A small contrastive audio-text model, trained from scratch: encoder arch conformer.
Rows from block 2 of the audio encoder, named by matrix and row number. Rows with one number belong to one neuron. Each number is 128 + 32 x the weight over the matrix's rms, rounded and kept within 0 to 255. All counts start at 0. Numbers have three digits each.
# fc1: first MLP up (encoder.blocks.2.ff1.fc1.weight, 512x128), inputs 0-127
# fc2: first MLP down (encoder.blocks.2.ff1.fc2.weight, 128x512, transposed), outputs 0-127
fc1.328:177188136133143125144048134150081132128191123102136121151112150097122108172149096054103131216127142128065077141112083149138101137071074177086217079197112061143076146131186106121107095083061094090087060114149153197056138079126080140066134203079146041171166150198095132135143078083083085100064137181156116139162060094108121103140186188141142138148054141154049198172146152180054179142101
fc1.329:102138199162145136090143157103077125124171117138118118124141144117113111164110143109078116080117137119106134114108187112127167131149135096085096178129085152089131117128103084146147117137131129115130215167165145162137142123173094113141176121076151126130094128082131150131121176126138166076081157157136136171102082140116143118113173157152141085151171090111139127131150109133170129108090
fc1.330:106092113135141092109138135104160058150091078153151115113069100169135173133131116100140113094144235161153132185095145125149115060060112154097085114129165051134114151081050098105225103132154100124129175142100110152079152127175185060120124135096098070149159200144143137169203099102099118088128145156125085126127178153165113136114175091136131143075185087141106110111158095110157116125116
fc1.331:133127117131147087103125166101081131170124140135178113118102136115147142166118081195049155132094124091158147119075128097077119136147035099131111060140126157174092178109150197162188131152137154095206162126105161073101167151158107177123150089043136087169124061137141076122137123150151106151063166176118139104113123111165170143054073128119068203093088091089138129118099131114061155113069
fc1.332:053165138159081124088111063131121113153133183084127136177048130166107133175144084091182068101145104118120140143122150096176097115111116080089182115072096179152152137070079100049063047127177101182118074122140147178151126148101144145177111184089127123074127120125117127168175116130120149067106054080078159111100116184174114127131122146130190137119129111114114132092125078088074107143055
fc1.333:100140122186088182108101078085118112161119140131105117139107153149123085155123113110160167165129183079123161137104133105098061136126141158114144125140100147128126137182072084140102105147090166106144145116136169174164149098159142122098099108149141089069112118139117145133094105117117093115096159109124103088138124118129107100145112100130106123140088149147148172142145122106092105143150
fc1.334:126203098174094139116130151135103119112129130125124102130130109118153123157161135110127125160120135121149150135130156110118115089142113107154150130184075123133113114123078130088087145121117144159078119126092143113138112127133085125164151133134103125098080130162068143177122146125124094136072095129105101184148160144103110117112070095120156139121120164131133100143126169128147112127148
fc1.335:099151114178115121124138152110109119173141159149132079066115206163159184146103157097130121111062129127109137140142145123161154140135113140138080120142153123175099131115130120096143105133144117155131128159112071176138138147107084139138136156093112133111109120146091125108123095118158139122146112144081172168128129133116122108082106180119103072171080078100130118098125118117141152162094
fc1.336:162072179163150155135143156140138125119140094109139126099126120177088168137092130108119151095115156141126144122167170145120153114143186123092065136133149111121089158122162095147163129124131106118142206091161143112138134146138128103153126150100153150120119138112169082108136141120165130121097114145158149122128110197089148120098140156151100124124103095106127134149109096111149152159103
fc1.337:102173142120151128129114127213128130144117117091102105099163066148082155163147172079114104118153107150123154185107127141094188111150106127158094102143141129163107152124090094149102076041151146101168074194138091132102176091107151148121172148134134142131110106194145152147156133147114117103077160146094139081129121138082119091171156107150129140124065144093110135129119134157093151142116
fc1.338:157134130186179157133076096147140132113099122137118134115129122169134150110110166113155180129139107133157129118136083086144128127110096133114086155165128143164135098134136149085139115156156098128135138088117102116107109095101135104128092160127107105149129126149147086119127126086136126149149103116158107136138113123107110102160137079099119163176087133134091108129132160146112073141123
fc1.339:122121156139134135143117135130124107166138123130144100128126097130133128134122194104105142113152179135138112152108131113135133103118149136109081111129074163120093135057169068128101085150146166118140147152122155163129121137152122150114116133077137110111132130135162114092142100118117148160141135147152110121118154138105107131122134114098146131113098102167103115083127137118154116129160
fc1.340:114118146151102159177139153159150110075127108167174112115101142180133121164052102100117067094060125136152164166101204126077139117082125142108102116146207052089159187065091086198180189097071089230163205103200143093074100077141115096136123191116098057086109168071096096091120114158154073076094158133116107172165153118131152101151122166128168087083176140108120089095170116099193147102144
fc1.341:131095110142166181144064126094120133126088091173195155092162152178147170142125145152150154066102138151161112174165156157064116146102185143048161148137142160081145154145125046121144141156105068126138143112162116209114136082172058115056109074123170157158151103091122159102108095181172144117089145160097164118086122157024070136138090164117097064128255077121120055123200087138182166162080
fc1.342:129087180123190100116206174116162067168102050155169052125120122140138132141110182136039147110146136146144139119174160085108144085096125131142131120158182131109036090172163114115225062127126141194130115102085124172110129217142180044144119108104174131133125206115088101112156110097124101142067183172144099088126187118122158146122123129138121111070195119128113079067162055074142154098153
fc1.343:147156122142077168088182122094147145203119152090117130138035176101126163183131160109112182108149124134112136160088058095140107147100112153106057123136138132117104166076125116148130080124190115114109107105111175142106094102181157122055159133091135053139122162174112149114165133127101129126131088072170118162128139162162116147137155062075133116119142148150092117115105112132100146160151
fc1.344:123079105122155144154140121136148133142078124135166145128102094140152150119131171211139123047131144131137106146123131133071139147120132168139117126137157109134070122125132093154143141117158092178136101179098118118117142212097151111133082107155073129156141139070122088105164081125128117115114161095144145066138203138115126197070094178113133116088143095100120110113100077126159134179181
fc1.345:111117126121117168135146117144140122139143124129175159150166124137099184143138135132086137164132124108160111109128146129148086116170108102137119122124125118136135110100120156115111143132124105148134099135118059154122127157131113144144119116081118133121146095086111127116147128141114168117159152104108100113105117114168114127094131140103087156140139138138080093122099127129145094104139
fc1.346:106110136139153158095135133110132105170096135141162074095146139123136175121079128129138159100148099142126198116135131129133155158125108145138091124129164096135125109124152142117119089119158118195150134119127108104139100126100159136149128134107152118130083148102116140150125122098166101140127114071111137135141097161077079140111159175138107121172118116143136123123087132082167134177125
fc1.347:113131098102125108109084112176162121109124146143131159070107144091092163135083141108124166123143126141090131124118126131145145099111100119164140098161144131126101041090110148120136100092198124139141090150116105101138117177126065128127112148121147131178137121139129140124143145137118156122105091138109120154115177163132105157125088137091171138101153111110080104111148129159117122104156
fc1.348:123157121192105164155083105119153159142172115122124100147094137122110123110157128099114145160112111158161095097160101123130112166129122146103104120137113085123148104111144137052105137140091101130149162150157092167098122132104108135170101145162124129145137142092111151089194082101117152082157126098143119134121133102092162125105136100140116142144131132134089100151119142136106128111112
fc1.349:074107135108161136083133169113086117137132114113157113103084139114160173170105136136123109072146118122114173145136160136151124138136134132085137123117160092151110155133118126110154106120176097167146183103162128122137106154172153102076179106159144133122138146112111088108126102128160187100088161083141144105113097157105144147083126210132104153096153049097157148134145095143186136172121
fc1.350:075128067129104119150160166146141145126167123103133122131120156132080132113123157111102116143160045157124115155133114096117120079148090155188151123083117145200094118152132130194135083129082104138143069067160077111107135085074140154135178172176085063094158134101078134131067045149121076144097149077123109101166131157153161151107079083177144109207124134073186118110126084113107032161110
fc1.351:081178095174136200154125081160158144162093072130129135094069097120140158182146123130086158115131134133135064082166134147083154137143082157114088150113125110145115162087130054116099093174124129121118122159155116143083151174192144128092106092183142120144162116109124144086135168118137155155102118129126073114115123139056044121086137130110116134105170096146117096119145133130129090163131
fc1.352:167105070173087133124144080120169150196150167127115107102099148148119116136093132138087124149158070160096199161141095130137117098151130140121116080152130143115069083119111128171136059132142156124134123087116138149116081122098185126104146120120078127138132123134131155137190141172084120175134091094135130130124133144145139186094098116076135118119129146091144150113121134113104146158101
fc2.328:161157133138128144093112131146143144129132127151141169183157096069109172168140160146061090176079113022145096129137138096131121130103134129111135076072147123099074179135053180143110126103166153138157127123098106087106120130150123139213098136056146134140158058112155176181126126079135118178129185150140150159141153080081130128182199150134166180097161108032198170138124049129215106134100
fc2.329:134139107151146160113183095152196134121089121153120084176128145145170150080137097165123119131147060112160154189130120160157163124145077141152107089142150115147139112143137176199185112113158116124135092088097124115114136155126175172086153166110108121153112119171128108093143139087074059153143126087126161081122182121122121085118136119112085151175140108111121120146106167092121086114180
fc2.330:080136140118112134123070173095090123177086155160119126039171153139150038116117158154143157158149156099122100137117162063098093153101183133092142120130174189050207118090140105138117151095121148052179130124168085099133095156152143132130103123151152101090079143180099153109145112134148100146153139122120120141159115139129097099136127070126127149166152135134152098175116091124117153126058
fc2.331:116094118182154131098115154179072086104124091070126118129059120096147053127112158173069212203107163085128183157175121097144104146085095024029142087119133169203115153133150166182182174238097193171183106170068161055124159147142140097185172127095200107117107151189108126203096185114140117223119188150082121077000121150177117095136077141131106112144106171202128082121148203116056233076122
fc2.332:124172141169087160138158095160148093088121141163176117075173128135132129091139090089087126125108123117099149150151107112119130123112100156149114112082131092078098112093116196183140120064089135121141177083112157132097130142089132167078126133132132210086087102145136137106144122145093067088136117135117151081123107143141109105117117134139141138166084126102139126137164124123126101095173
fc2.333:132145115101129129124139178159107084100106100113116112152128120100122135138120132136129115159131093164102128113157164204125131100149179118107112120109150129126154124080172185141083144094140150178132063105134117130077078174080130162114150121158165158191118131113090103169087132110147124116106123160126106134144116127111122195123123130118133100070109061133088139106122103115154113118126
fc2.334:186097159161152070116121127111161157138173090167151142134124120119065154105107088166150153120140124127124136111103113099144128168159146126066112178080146121127155109129131170188172078143154068080165166106144128142070089158109152125079119132083170180180109076154107096115154130117137125118174147100131141082122164077190147096133113114146135090139130124144106130120156092125120101154136
fc2.335:148147166098083131110209120118206113112126120122135215194112100141100113127166109187115122095137124156174114106158129130080125119142128115141193164115090112058102062123130168110157162109094031109108182082067217072126095186131213107142133139167111166138128133109133141139148165154149103185122151081177081095077131095135145130170172104094117186106163127093128164123131133103106120144154
fc2.336:065159095074073132155124162086153167132174153158093114123124153134156095146125160123111082117141144116134125154144087144151135127145141181170145107103142114099114066138135070120124086097114119114131103197137106141138118156124177185133127122138113139129166108074128137100138102105112151178172165145116115143119164101094146115189087135081104143150141169097126055161125161110114156144132
fc2.337:141082127175116156100151128117116154106146133144169107186067141087118109116114089171122159133086107125127111092088136119196109144103130119069108141103137079135095111136120163140136114183122156164117176072100145134119114170106146102137125126121124134079135106067163107160140131083186085214148063132134128147031172088135113110126159130127078147125151085129125158203133094161112115122114
fc2.338:086108114103146113158173141128141161133142159147087141127123136135103121133139092100091078077095143148117135117142165140113128141123117156144154081104150174097129113085117096125118145115108205125113079160180150071144158091159091128085142081148130127149154141092102144137133137136160104151111136124124147121133118096163151119120122150131158126096133139084142157132110093126091139151124
fc2.339:060100077093161104087154142159156125132101136151097106139136169118125080132120100158148112114105074127122174125136158195125117112119085111123136116139138105158119105177098155126137170120124130138161123100164124140114105158077145106139135116112150111114111127151108111151111169153116110115109136084094143139148109091160146119132127128126098163144132114061124136155116109104118114104132
fc2.340:168181095111145137104029174159132141159092191212093085108140146155159140117094121152129118171144091104119142142167156152076125099081163141165168183105182174136163109108164086205110180145147125119090103131122068096192126171150164166075126111170143151068129111109059164068143173089128073154168202125106099135189202136129083089160145088066076108060089163207039112092145149127126160139090
fc2.341:129182148133079120085163158131155137185103149120068115101096099138173077037168201125119170166166060072107121142135173246136184174122190141115157156108131164141151136204152171165143091136130113134137137147140133088101096153109131114141157149133093102094083179113118075127166118109100059130152129091128161108062151117072120122000129128115052129135071167191107123165105151121172189158128
fc2.342:066089148088115124105058135161114102123131063103090153072099158135151096134137109128161109137091229144128119162172096148142173118143154124170140081128132139095111066113147170183054119059071102146157141141172089119102117158134128117209100172155135126106125151179171156111167152181140136100159169147141094120218084173101164092144096127112089140101170108136100114188170148114087159158084
fc2.343:054138152140170136118119137137095125128132105128115157115160107162078118098099048130120070165100130075149115111125146114144112132094140121169136119122119132100090151151092105136115169091109149151120178172112118082085125164098124171111102121142151164184117105158181148182142125090182085112119171148149132120141071101164132129108075145126113151132101109084151123127120094123161093117116
fc2.344:064147107095119125089109185132157103153153149152050140106156089147159090131124145041123137099131146123106139215163153105136134125141140108154123114140099178103092180119161135086143102137075156113138150108151116145151077106151163106159137140132163167052084133153099126137126157164142108126169117171105103174140066140112147081133154114130151170130118174166094108144195114117115150098090
fc2.345:140133116141110099139084139157070162129157135121057122134074139110180087135074122140156095098123118142110126159091137119125142116095140105111120146105116187129094116167128140117121086122132125092153204131139139128154122110115105093123089111131058133043096132178163135164086115172124117117135115099126113187124139125133138108131156102152118154139111106149150141089191112097120129123126
fc2.346:133160161067123146128158125102155149090144177133091177130085102126137075118125087134150137150102149111159119165128157122123073154177146160163121157121126152109128125103122127143172116097084084091127135154101148091156131144120113098120135110171125175146119098128170154123136124142130118135112144160154136147110098134141146114147132139105122120112135091118155146144136160142102137113115
fc2.347:100144134177110140119178121081117136179154130148147106139122119172107130092173103106091120131102118144120148110104096086138129132083103123080155149122115128129131186119147147133160174155092103111105142111120155122123140120155168115102122102116102139101130117102129143114156147134105118133186125082088098119140102093148193104110198127176099147183127150144132174119109118085126109152108
fc2.348:110123162073131106114156127157192100158123184111135094107139130076149167134119110088091110111158174092117199169087175098152152170130126156116151136069178144077138119119138116107133098108141190074062118127105144110145166068101156165086125097120081121068147127133164130147138182125135080178083122108105144091122097153132118134173111122138136168132075165128145144156189052153122105165147
fc2.349:099186130085122162134096122109179148135125144182120134094133080143138081127171144098154157117138137102129093150134113086141112164150196136182146112146098146053127119129156066184148067135120084121117126157085155142144099131095148125155098137124137146096096122149168151127149168152096095133128113130121120161159127117131112127064145097126142095154097126120104122153110124118143169136108
fc2.350:102121144134115146107116110142105082083165116126109041198159088121127129094096128129177113102150101117139093113186151115093143079065122143133107139152098093122068184113096138037133101067088156164092146098149173147131095074147133132150151107087130144120130106168153154122134123125179123120135120188158131145124192201151085111116142123108127100101067161139127106167152107152164167130150
fc2.351:118103094120127085099165143096156097109167135186097104132099108100110100136114097142164141149163093090093228179099176131133129199101100140134155162146172150134138111164157181125147079143165169131149133154153114144147106077091099116104164133112093128092061158192090103154113149166171095094129085124133133164118085070135106119061137118158131112113087135126105182116094072142125157122111
fc2.352:088146192129144196158090162151082124108161140121117133114135105131126072140125111159138121168111174132162079111128124121132118125103102114141129121096111156086100161174124147122111177120107083157135084140115160092119134117122070176150128115147138154156114128107159104161080116135125094094110106110148120114121109148095126120141067142175107086118079181120129135122137109136193162069117