Weights of a small contrastive audio-text model: log mel input.
Rows from block 5 of the audio encoder of a small contrastive audio-text model, named by matrix and row number. Rows with one number within an expert belong to one neuron, the router's apart. Each number is 500 + 40 x the weight over its row's rms, rounded and kept within 0 to 999. All counts start at 0. Numbers have three digits each.
Before each expert's rows are labels from the 100 clips, of 14976, where the router gives the expert most weight on average: "strongest on" is what is common among them. Only what is clearly more common there than usual is listed. The data: short read English sentences (LibriTTS-R).
# router: router (encoder.blocks.5.mlp.router.weight, 4x128, trained with AdamW), inputs 64-127
# up: expert up (encoder.blocks.5.mlp.up, 4x128x128), inputs 64-127
# down: expert down (encoder.blocks.5.mlp.down, 4x128x128, transposed), outputs 64-127

# expert 2
strongest on: the word "what"
router.2:478512512520532544491508563534511469492453494526553528565504479551498521537482487530459538554531533528571441465524533490492550509485531509436508528458468405541498433506509490540507515499491553
up.12:462442501490457511476500492460491525501497489522506544359531422484528497530429469496512522498538447456455513529503481534499487483504455464519564486472541493530509439369479503533544583513569511
down.12:557529490515552496576550437485433507521443447478508522495504437489511492486496450474550450480435529541501500530471429494491480457485482541549501507471499504500443478475463477410479550490543578
up.13:540467498496465536481400493453444519504515446544490483507494503436562459487448507489483459494446381522480523462521580505472424462468448500517488507573510555499508514544508510422510452530438481
down.13:506543563566510544569570583494495479459505534507497494535491455522419543506511506465528484509560493509468488485479458501554513494511517592575541561469452550574478449473448495530481526529490461
up.14:457431478508429462519493502473421545527501502544489437482435472493558544475492457443470464506473471493457491532522488577501473478446482461507559507487421466492490471513485463484501519450376539
down.14:503461516547568490560537489506500463496469476436525468457526455484489541490499454490497485445458489489464477451463549577481538419520444519493563455449401524435489492540526502435481518475516491
up.15:484407532481475493572515479474547514473459506470465514497550425484481459502452467483517519504445520504461527419457496566473479514483516461511467423494469528387496502408497499473463431456464531
down.15:493416571522536434514439452494424448561454526503520509524439525568502458475512506385442489441422525516508510576458512474437472506471512471397513412439527500495469468509519450453518497445492511
up.16:497468501494483471515511545465555561522504465548468508490543439451465526450487463463480522479454528463479542533529462439524515460452412487546499484548481487506588412447554492474492514479501467
down.16:480504482502580489556468503520531493396487551461427435473428512598430564474498493444562508525453485513467466461468599503518462494447568478493515519508540533488507498521454490521502489518461512
up.17:475493458478444446511475536461528500452548493576436492513475481416475499517504524494474548461480458431532517557486519435492436514517524474481518471615462468500479541540477483451483547448388505
down.17:471583547520545472498572493469523485479488496459509450520443477515459539511459487461522487612547538476423448499473433496505494482446491571544483569503486518585538459471487487537458506492487520
up.18:503398503479569474498417416479525534539484439444417474482544484403470502476477501469549476492463476534479391520536498516538500531435448456523497515555496521471481495487440509554459478500558553
down.18:482582542520388538475497513474510486522499523594529495498417489561482565534471558462489580482508512496584534484509494467460529555453482495506488488481478522476514477512462484445505504627415490
up.19:510434524571456489538486454457413479441503498566493472488519459479508504516462441456573432483469527488421443515495521476468513520454524456492480435508465502405472557427494496429463493473466505
down.19:474480506473495548502490475446425508553522430412565525530530527506554487427500460504557521418484505510549552472492530522509543489510500500457492468451470402490512416482519533446473465481478537
up.20:504437477524412530496483452432514473473531505468466451463537522500513510497441498435466471444475476404509494518468519505537555497482487414463475418586565516531508479497444494497448516486479444
down.20:479585562512566503498512452493468604489486469539493524517495485496459509527592459470536564553508485464547505556499485489492494495474504590505501447447434504523415519490434531479499538545475495
up.21:450434551437439511517440472471481503445442601464502443499483440499493508600459474494557527487499479531483549508511534574519425543437506481552505524468481472469476502440470470514547434460518522
down.21:531463522502541463487477509524522502556524495527490503499483499488444515434479502436483566492502532425466500488485421473482528504516506502482551513521558498548499464559461462506413469455465448
up.22:483440473515488513514531503514514552482521512463508470463446581488530545461485467469511435463433403536449484459511486503447466529471467414445544405498447494427470495402508535504494525466417463
down.22:484427485562516489504412415503445500596504469438460495479487543485539478441465510464499446494481568508524519483542528498549500459458475470391556412473431506550457497520481474519466518417511483

# expert 0
strongest on: the word "was"
router.0:447563502561533498465531511481463560547507510444539457468507551505566463522585479528438562518529545469482464551521508541468412532517515576484494516435558513504521529552473548544517563509512514
up.12:466449544523492521541467553498515486508441560530463474471516440493477546550536535461557402507491453503445492472418506514487469427445524478447548507506399491417536520458468541451480417517475480
down.12:442490537491443522524511489552575522536371440478522508439427509507484488482517513489546494464497446538477478435467524498505477487541446565488495581500486503556558452505505505510502537466473501
up.13:538442544449457483481472470500528460512476465496450517489433493467419453445494493440526537548433507445469395512471523523474567489503444477496461513515473537428536544485490529430547484446481393
down.13:513527472564517488509485519500539568558530488523470521484564561520497503528564475451519454581604479470498549541489570504459473568525472474576515514444541531600554509501474529481483538523479451
up.14:553475520508487547528455516425463461529450524526530485457481491515465576516486504515557457479548523465488437451456505475487515506467531471468491518501523498507447478455465481553459527486460521
down.14:507480497490504489553445475563480511475451537440527442439526493505538450462476539543543516499546410526428477516547539479514450471516500554538497549553595463478533484515535452452502572561558530
up.15:536436527553492503528530447523475533506495522581447472486523458494494532508478494467616529497511437497449498484572497476457481454452493504556513397521485540459553520432536527491498457414490482
down.15:511493522473503465481481465573468508528482458484529518467588442457487451519491495475561438451522472511487507511477546568426457489443471432518502496504465548535519445524524449505466548544480452
up.16:545463559444490469452506481499558500523474505541470540439502377489461487476451504426535513498417459515493507536534526469514469471413459459556504442508447480482587488446504490500515464430518448
down.16:471506529485442520617499466579507550493561514542535526475523470548533546488505459498528435488539434538455425487486573606503484551472455499502484552567556503570554490430458461532537520482490442
up.17:433506493419464452502551549526534514402522471575421420484490499459471540517453477430500489493405521454507562472512521504498482512445500424509453479488473482537537563509513476513475521473482449
down.17:537496528512482492497475534508488566549542568485545540462494416521525494438448477526473508458557511454480418505506504519491520491551557464564475516534506570529521477534498468467556517467462395
up.18:468493532504479497417532548499491556527540462464423471477485467435470528440463500474510535447402479494483491540475480500476481473484490570449483500573436457490474563506494488479515469514517480
down.18:523448472490502537467487547376458563505549520445523545548567487502580504605483493566505543520474515566519456618493417522492473487527583589473526540494502542492522496497503486535513532485529539
up.19:475428491564545503471446460504525442528492469528461522501494452468466478475435450457507465530445462476455423520461460509490498504501427518508441469514559525416496490530494496457516455484543498
down.19:497586487543498485513508470565537477494427509470480536526479432470421484506463525506483452450457465510548484458473518489517455485505595490467410476510511537471462498429501563478451468464482441
up.20:439474497446454493542446552449497449491527468543485429459440505466499550493458495507503444497430520415497488532459519425451488480476556510512526510491482537490583525524526460506474521534520453
down.20:505463620442451471577489515501535514512475397553588560446540537508514518562556444496526523474503520533501518441480532539483531535516539486479495516515465521522510507476482535468526505527454480
up.21:492462549487527508512411495494531490518490472525465497475521528485474449521488509418504541527470507489480460441514509506503504439448459501493431477549499538477520488522478457473445420517434444
down.21:431507514495442500516443551467521561550473528566492499516533507549494540564542526552585446495486449507540473493459528536499531520495491507436468496536531492528507430469499495497535526501447452
up.22:441513509427528484492483545522544512428554514542452446507514508482516513535481516475473510502484523411535509528502515487482429472409465493515412495547562461539558499516547446532508496462464476
down.22:530462496497450504492480519593532607518412501517535495551500470498443522486517438539453464537546495482448449522473562567472562546630569454509529498466549524547501441489474429553530492451541419

# expert 3
strongest on: the word "i"
router.3:528521487557481520485515477540531519544457515493556483481500503545530437398533507526467442515552556497472488527547503481550547492531520516535512532452546516539473495525445519491506506548563499
up.12:534486453472476510494492495471561462546474536514549434465519519418401463486542580610484465487460515486554587549468544473519451432399515449466466502552464514506525475501516515550455442463447520
down.12:501538535477490474474461396528556491514512521525514506465515480543503521498514594487493472518409566580529468545492458475486550441482541475502462508512456539468523440441511459492535586478534473
up.13:499521557535463505447536472510490467465509504458516525430535463448470473607467562407483465521495492465543565551509529533515435521452463458496573449576508501515520507436503481507475480506488512
down.13:563549579514504585465511494570552509409432596439502521431492478478502558461540502587557529505472487557510567463552463504500510558485561552540490459484497540523499498531501510518520453501518566
up.14:489477505471451522519477510569497474487447494509458470465527516537506487442477503434608495513429476514455473527507561489521472501447437457489515487485412534446533468405487501487546508486507466
down.14:448553534497530516515510475453560477559515510464483509528517465476552549425503519488485564487486429475505529469477475435558557520502486481493494476492504584432441512526539532443501464516447524
up.15:494477492504515534509482498496471529557538543497474581476468536461441556499398513465556473482460426499401553548471522517458429484446512521546555469530502481489469467431485506433498443531515543
down.15:482587556519546477484514575501516494545461509488544495495501490499506512452577470601485506490485548482549518464469445480527571544548461539565482520448469554520566419534528484526540481485523489
up.16:507440550491457539511462544432514498472493485459525526478535477462416532585455431536555427516448497510544557494482542504481443481425497515434514512568463500479536523407517509452513429481450443
down.16:572527537479541544513460479493546482513464485471502488481538465492517512462465511521517529502452529500454508502527530488449548458542519472493431473469442536515466460469516527480553523504456447
up.17:542439489507488474537565469471475548564509511443511464462481438478482481566447559502496501467445524493465545550534511480458417445504590532494469518465500509499560553449469478444567471461461518
down.17:499549443536559468456518418496476484491452557482494515458497475538579510488477428533486498464541477522523502482472426515492562549530536490589498597490445522532532456556484470530466437555531447
up.18:551485455458496549591463509391537486540578554460495467469518534526454461537446473462437466467453501409522539547512474546537480527479436423467466452616558558547500520525474524443482507476453456
down.18:404521556477511518533445477463556492556483503477485537507494524500540472499465500538509533451504458476504508498449593523470503518525579456508485472461489555536531549466499555418543412533492459
up.19:469438518495503539483498502482513506479494514456471484491496466478492439562461483430482499544504546478504594554521521512481424511415440432480503480545534526509557529506516508448502492492431440
down.19:536478477526507598519515459518474495472429536469549491449471477483506560478457529501509525419454427539534490469503557507458523505548565491476500457551497512458543478424519431520520473523558473
up.20:495462537408518548568473527496539498518494463486472502503541524536462511446478476492546503504469493454490486468477510468496468495468490491461492547576492499467538500499480479515524487487461528
down.20:552526506539479517518397576489488433522422541480511442512494519534535519519504496428479486468508587487497573466517502486470470436524456469477458455441481537467491479440437517389542529457536509
up.21:438423497533482587515486498417443510485509520487488509482561504477535499523523458444493426511509486403432495476459478518504490468457534477446495476566466521428472493395478506464494492470502434
down.21:469575534506507500530450405531478469528500527529559505453434446470487498478444538501542499483429439524576474500498524473527540495482450503472499459463457531473480466494475494463458533476534516
up.22:502509466492464495443511482524544527468511536526494425450498533378461479508501537568484499485393427494519511533478528454464497471442487540463455458506458524530481582554488520531549551471451465
down.22:458511510507483501471528437465484521502547474424494518465495481531540536445559586495540487480424585559548477530520447531551530536465512409562486514538499485546548485480543533479513485485478503

# expert 1
strongest on: the word "said"
router.1:480550562486500523519519400494569446516453498509522567559455490522558491524511554510478498505557528518519485469524508554488571509548520520520499476498560511523483466487522508436462495521546527
up.12:504396486503473551584490428447466497534513577496486511477439511511465562497480492467556406496490485476458502521502533443501463504467492481534462470498579568449484433403543473515529470460437472
down.12:443452555503539451455452498513490482543531459481614523531484513419526475533523523518487472453459463470481515531502533547504515531503508538520462503501519490481508514534400474462529538590522541
up.13:468548478515441495486525454499492480466512526475519496468529464477540490530478558452450510476530502479603511638488484481495483511464467425481564375567507453494425503497448489507476481472505504
down.13:560487442554550568534499425509482526470498514378562469507441396465524527533448511542501456438526458477526522475556530532484499495483521490592497525464559479528521551523436421522472527549550546
up.14:583484498516465478607507480442484537495510468484452478438522479431477549462430491444517460511500464491432423512503529433506514472468476486510485499553425540467486495473483527563398531453410530
down.14:498513535418542419517526450516475512528490503417534572478476513534452466540561437516548453463521499465538520520490469466475514496475450535451508485452451508535541555510444510501511437575488520
up.15:535503545464495484520489518488504494424490518486456444496452443446479524537444492470556446520497441532430546476484528493472505517453535404455476518473496528440538495480531499542503468436421499
down.15:495572529433452478496436472520470526539573505561522479463547488481475541487462566559484525509465527521486521516497449519510491540481517498476471487455555412499462460551495434483453533478481430
up.16:535503483483467500472488481470473519539502482529455550476488530447454477456447476439491434495469471474423498450534502511464445500431548509503500494583483527441535501435503482469589443456471494
down.16:488610551504537464543536528500443464503499490506560467517479520519473500518627540524484501500516470477456513476483536510482521550474431538517527518404493493434472464532555473476516487530481534
up.17:520429526429443520528449549393457529519470524449469493461473462451490531460420450475565494469418493492421475515500500565526458511427487467493493491527475526435535541549520512481490472515487428
down.17:439591510459424463528488519591519489504534518486530447482472469551489517507463516464512528569496515467461505443465600556534467516559382541565442513558484526495488477462454535459478497528452412
up.18:536420555547546546583521518444515546528461520462547507471512504432484534499463501523524478519503515503514512545465495425452446573490461447442506515481509484458448474463464534521519516496474508
down.18:497449542429514428517500452479508540536517481468504508488417484562504439533519496557460540460532523547434518531522492539519511462532447556506507449506544435509504486443436515451455499536579478
up.19:472405530520559523518500509461535543581545558506497548452465567422495460473505479469556446471435449513489464483519460544546441494447509447505516496553542478459468517503472530448515456500430498
down.19:441574542466512470566512467508484528499447543435561564505445514599570437523497511480516525471476502522444485504461508481540508534543415510574569481507549473462489453485428553463472533572507490
up.20:474562511454464501501495533475519498544519565457499410451532478490559511447456475417575413519466464510504484491491555462574461497534431492484534486486510557521502426528514508506549514447453518
down.20:367472520491481522496496482456476582582482516528530509484493499466491476528417446521458539557542474572486460454490408553475500455519556471505450481488465416461470556440416483494489466517501519
up.21:565463445523498505490563512407487502497448456606453540482514451409479556453473436426470489486512508482458452497486489463474438523466422482548490459520439538443460464498512503474462474470457517
down.21:521566522464472369481562511505411508471520442511490481517448492506476519446575485446538487467465424569530449442468520494525587429495497534488475512562478519449528521514524482454486488526531421
up.22:524422518411450494484501531530477500461484485486441496467448498503487544475474493432541457504459501498473516477445530474529496421451488460475509525517410596478538530491497500504494531494475494
down.22:509564616442405518544478463504490570523480497533529532544465592519472506531522505489492463508499485471544546525467499552488539487578468520451491476468526483505510512480451471471484495490527489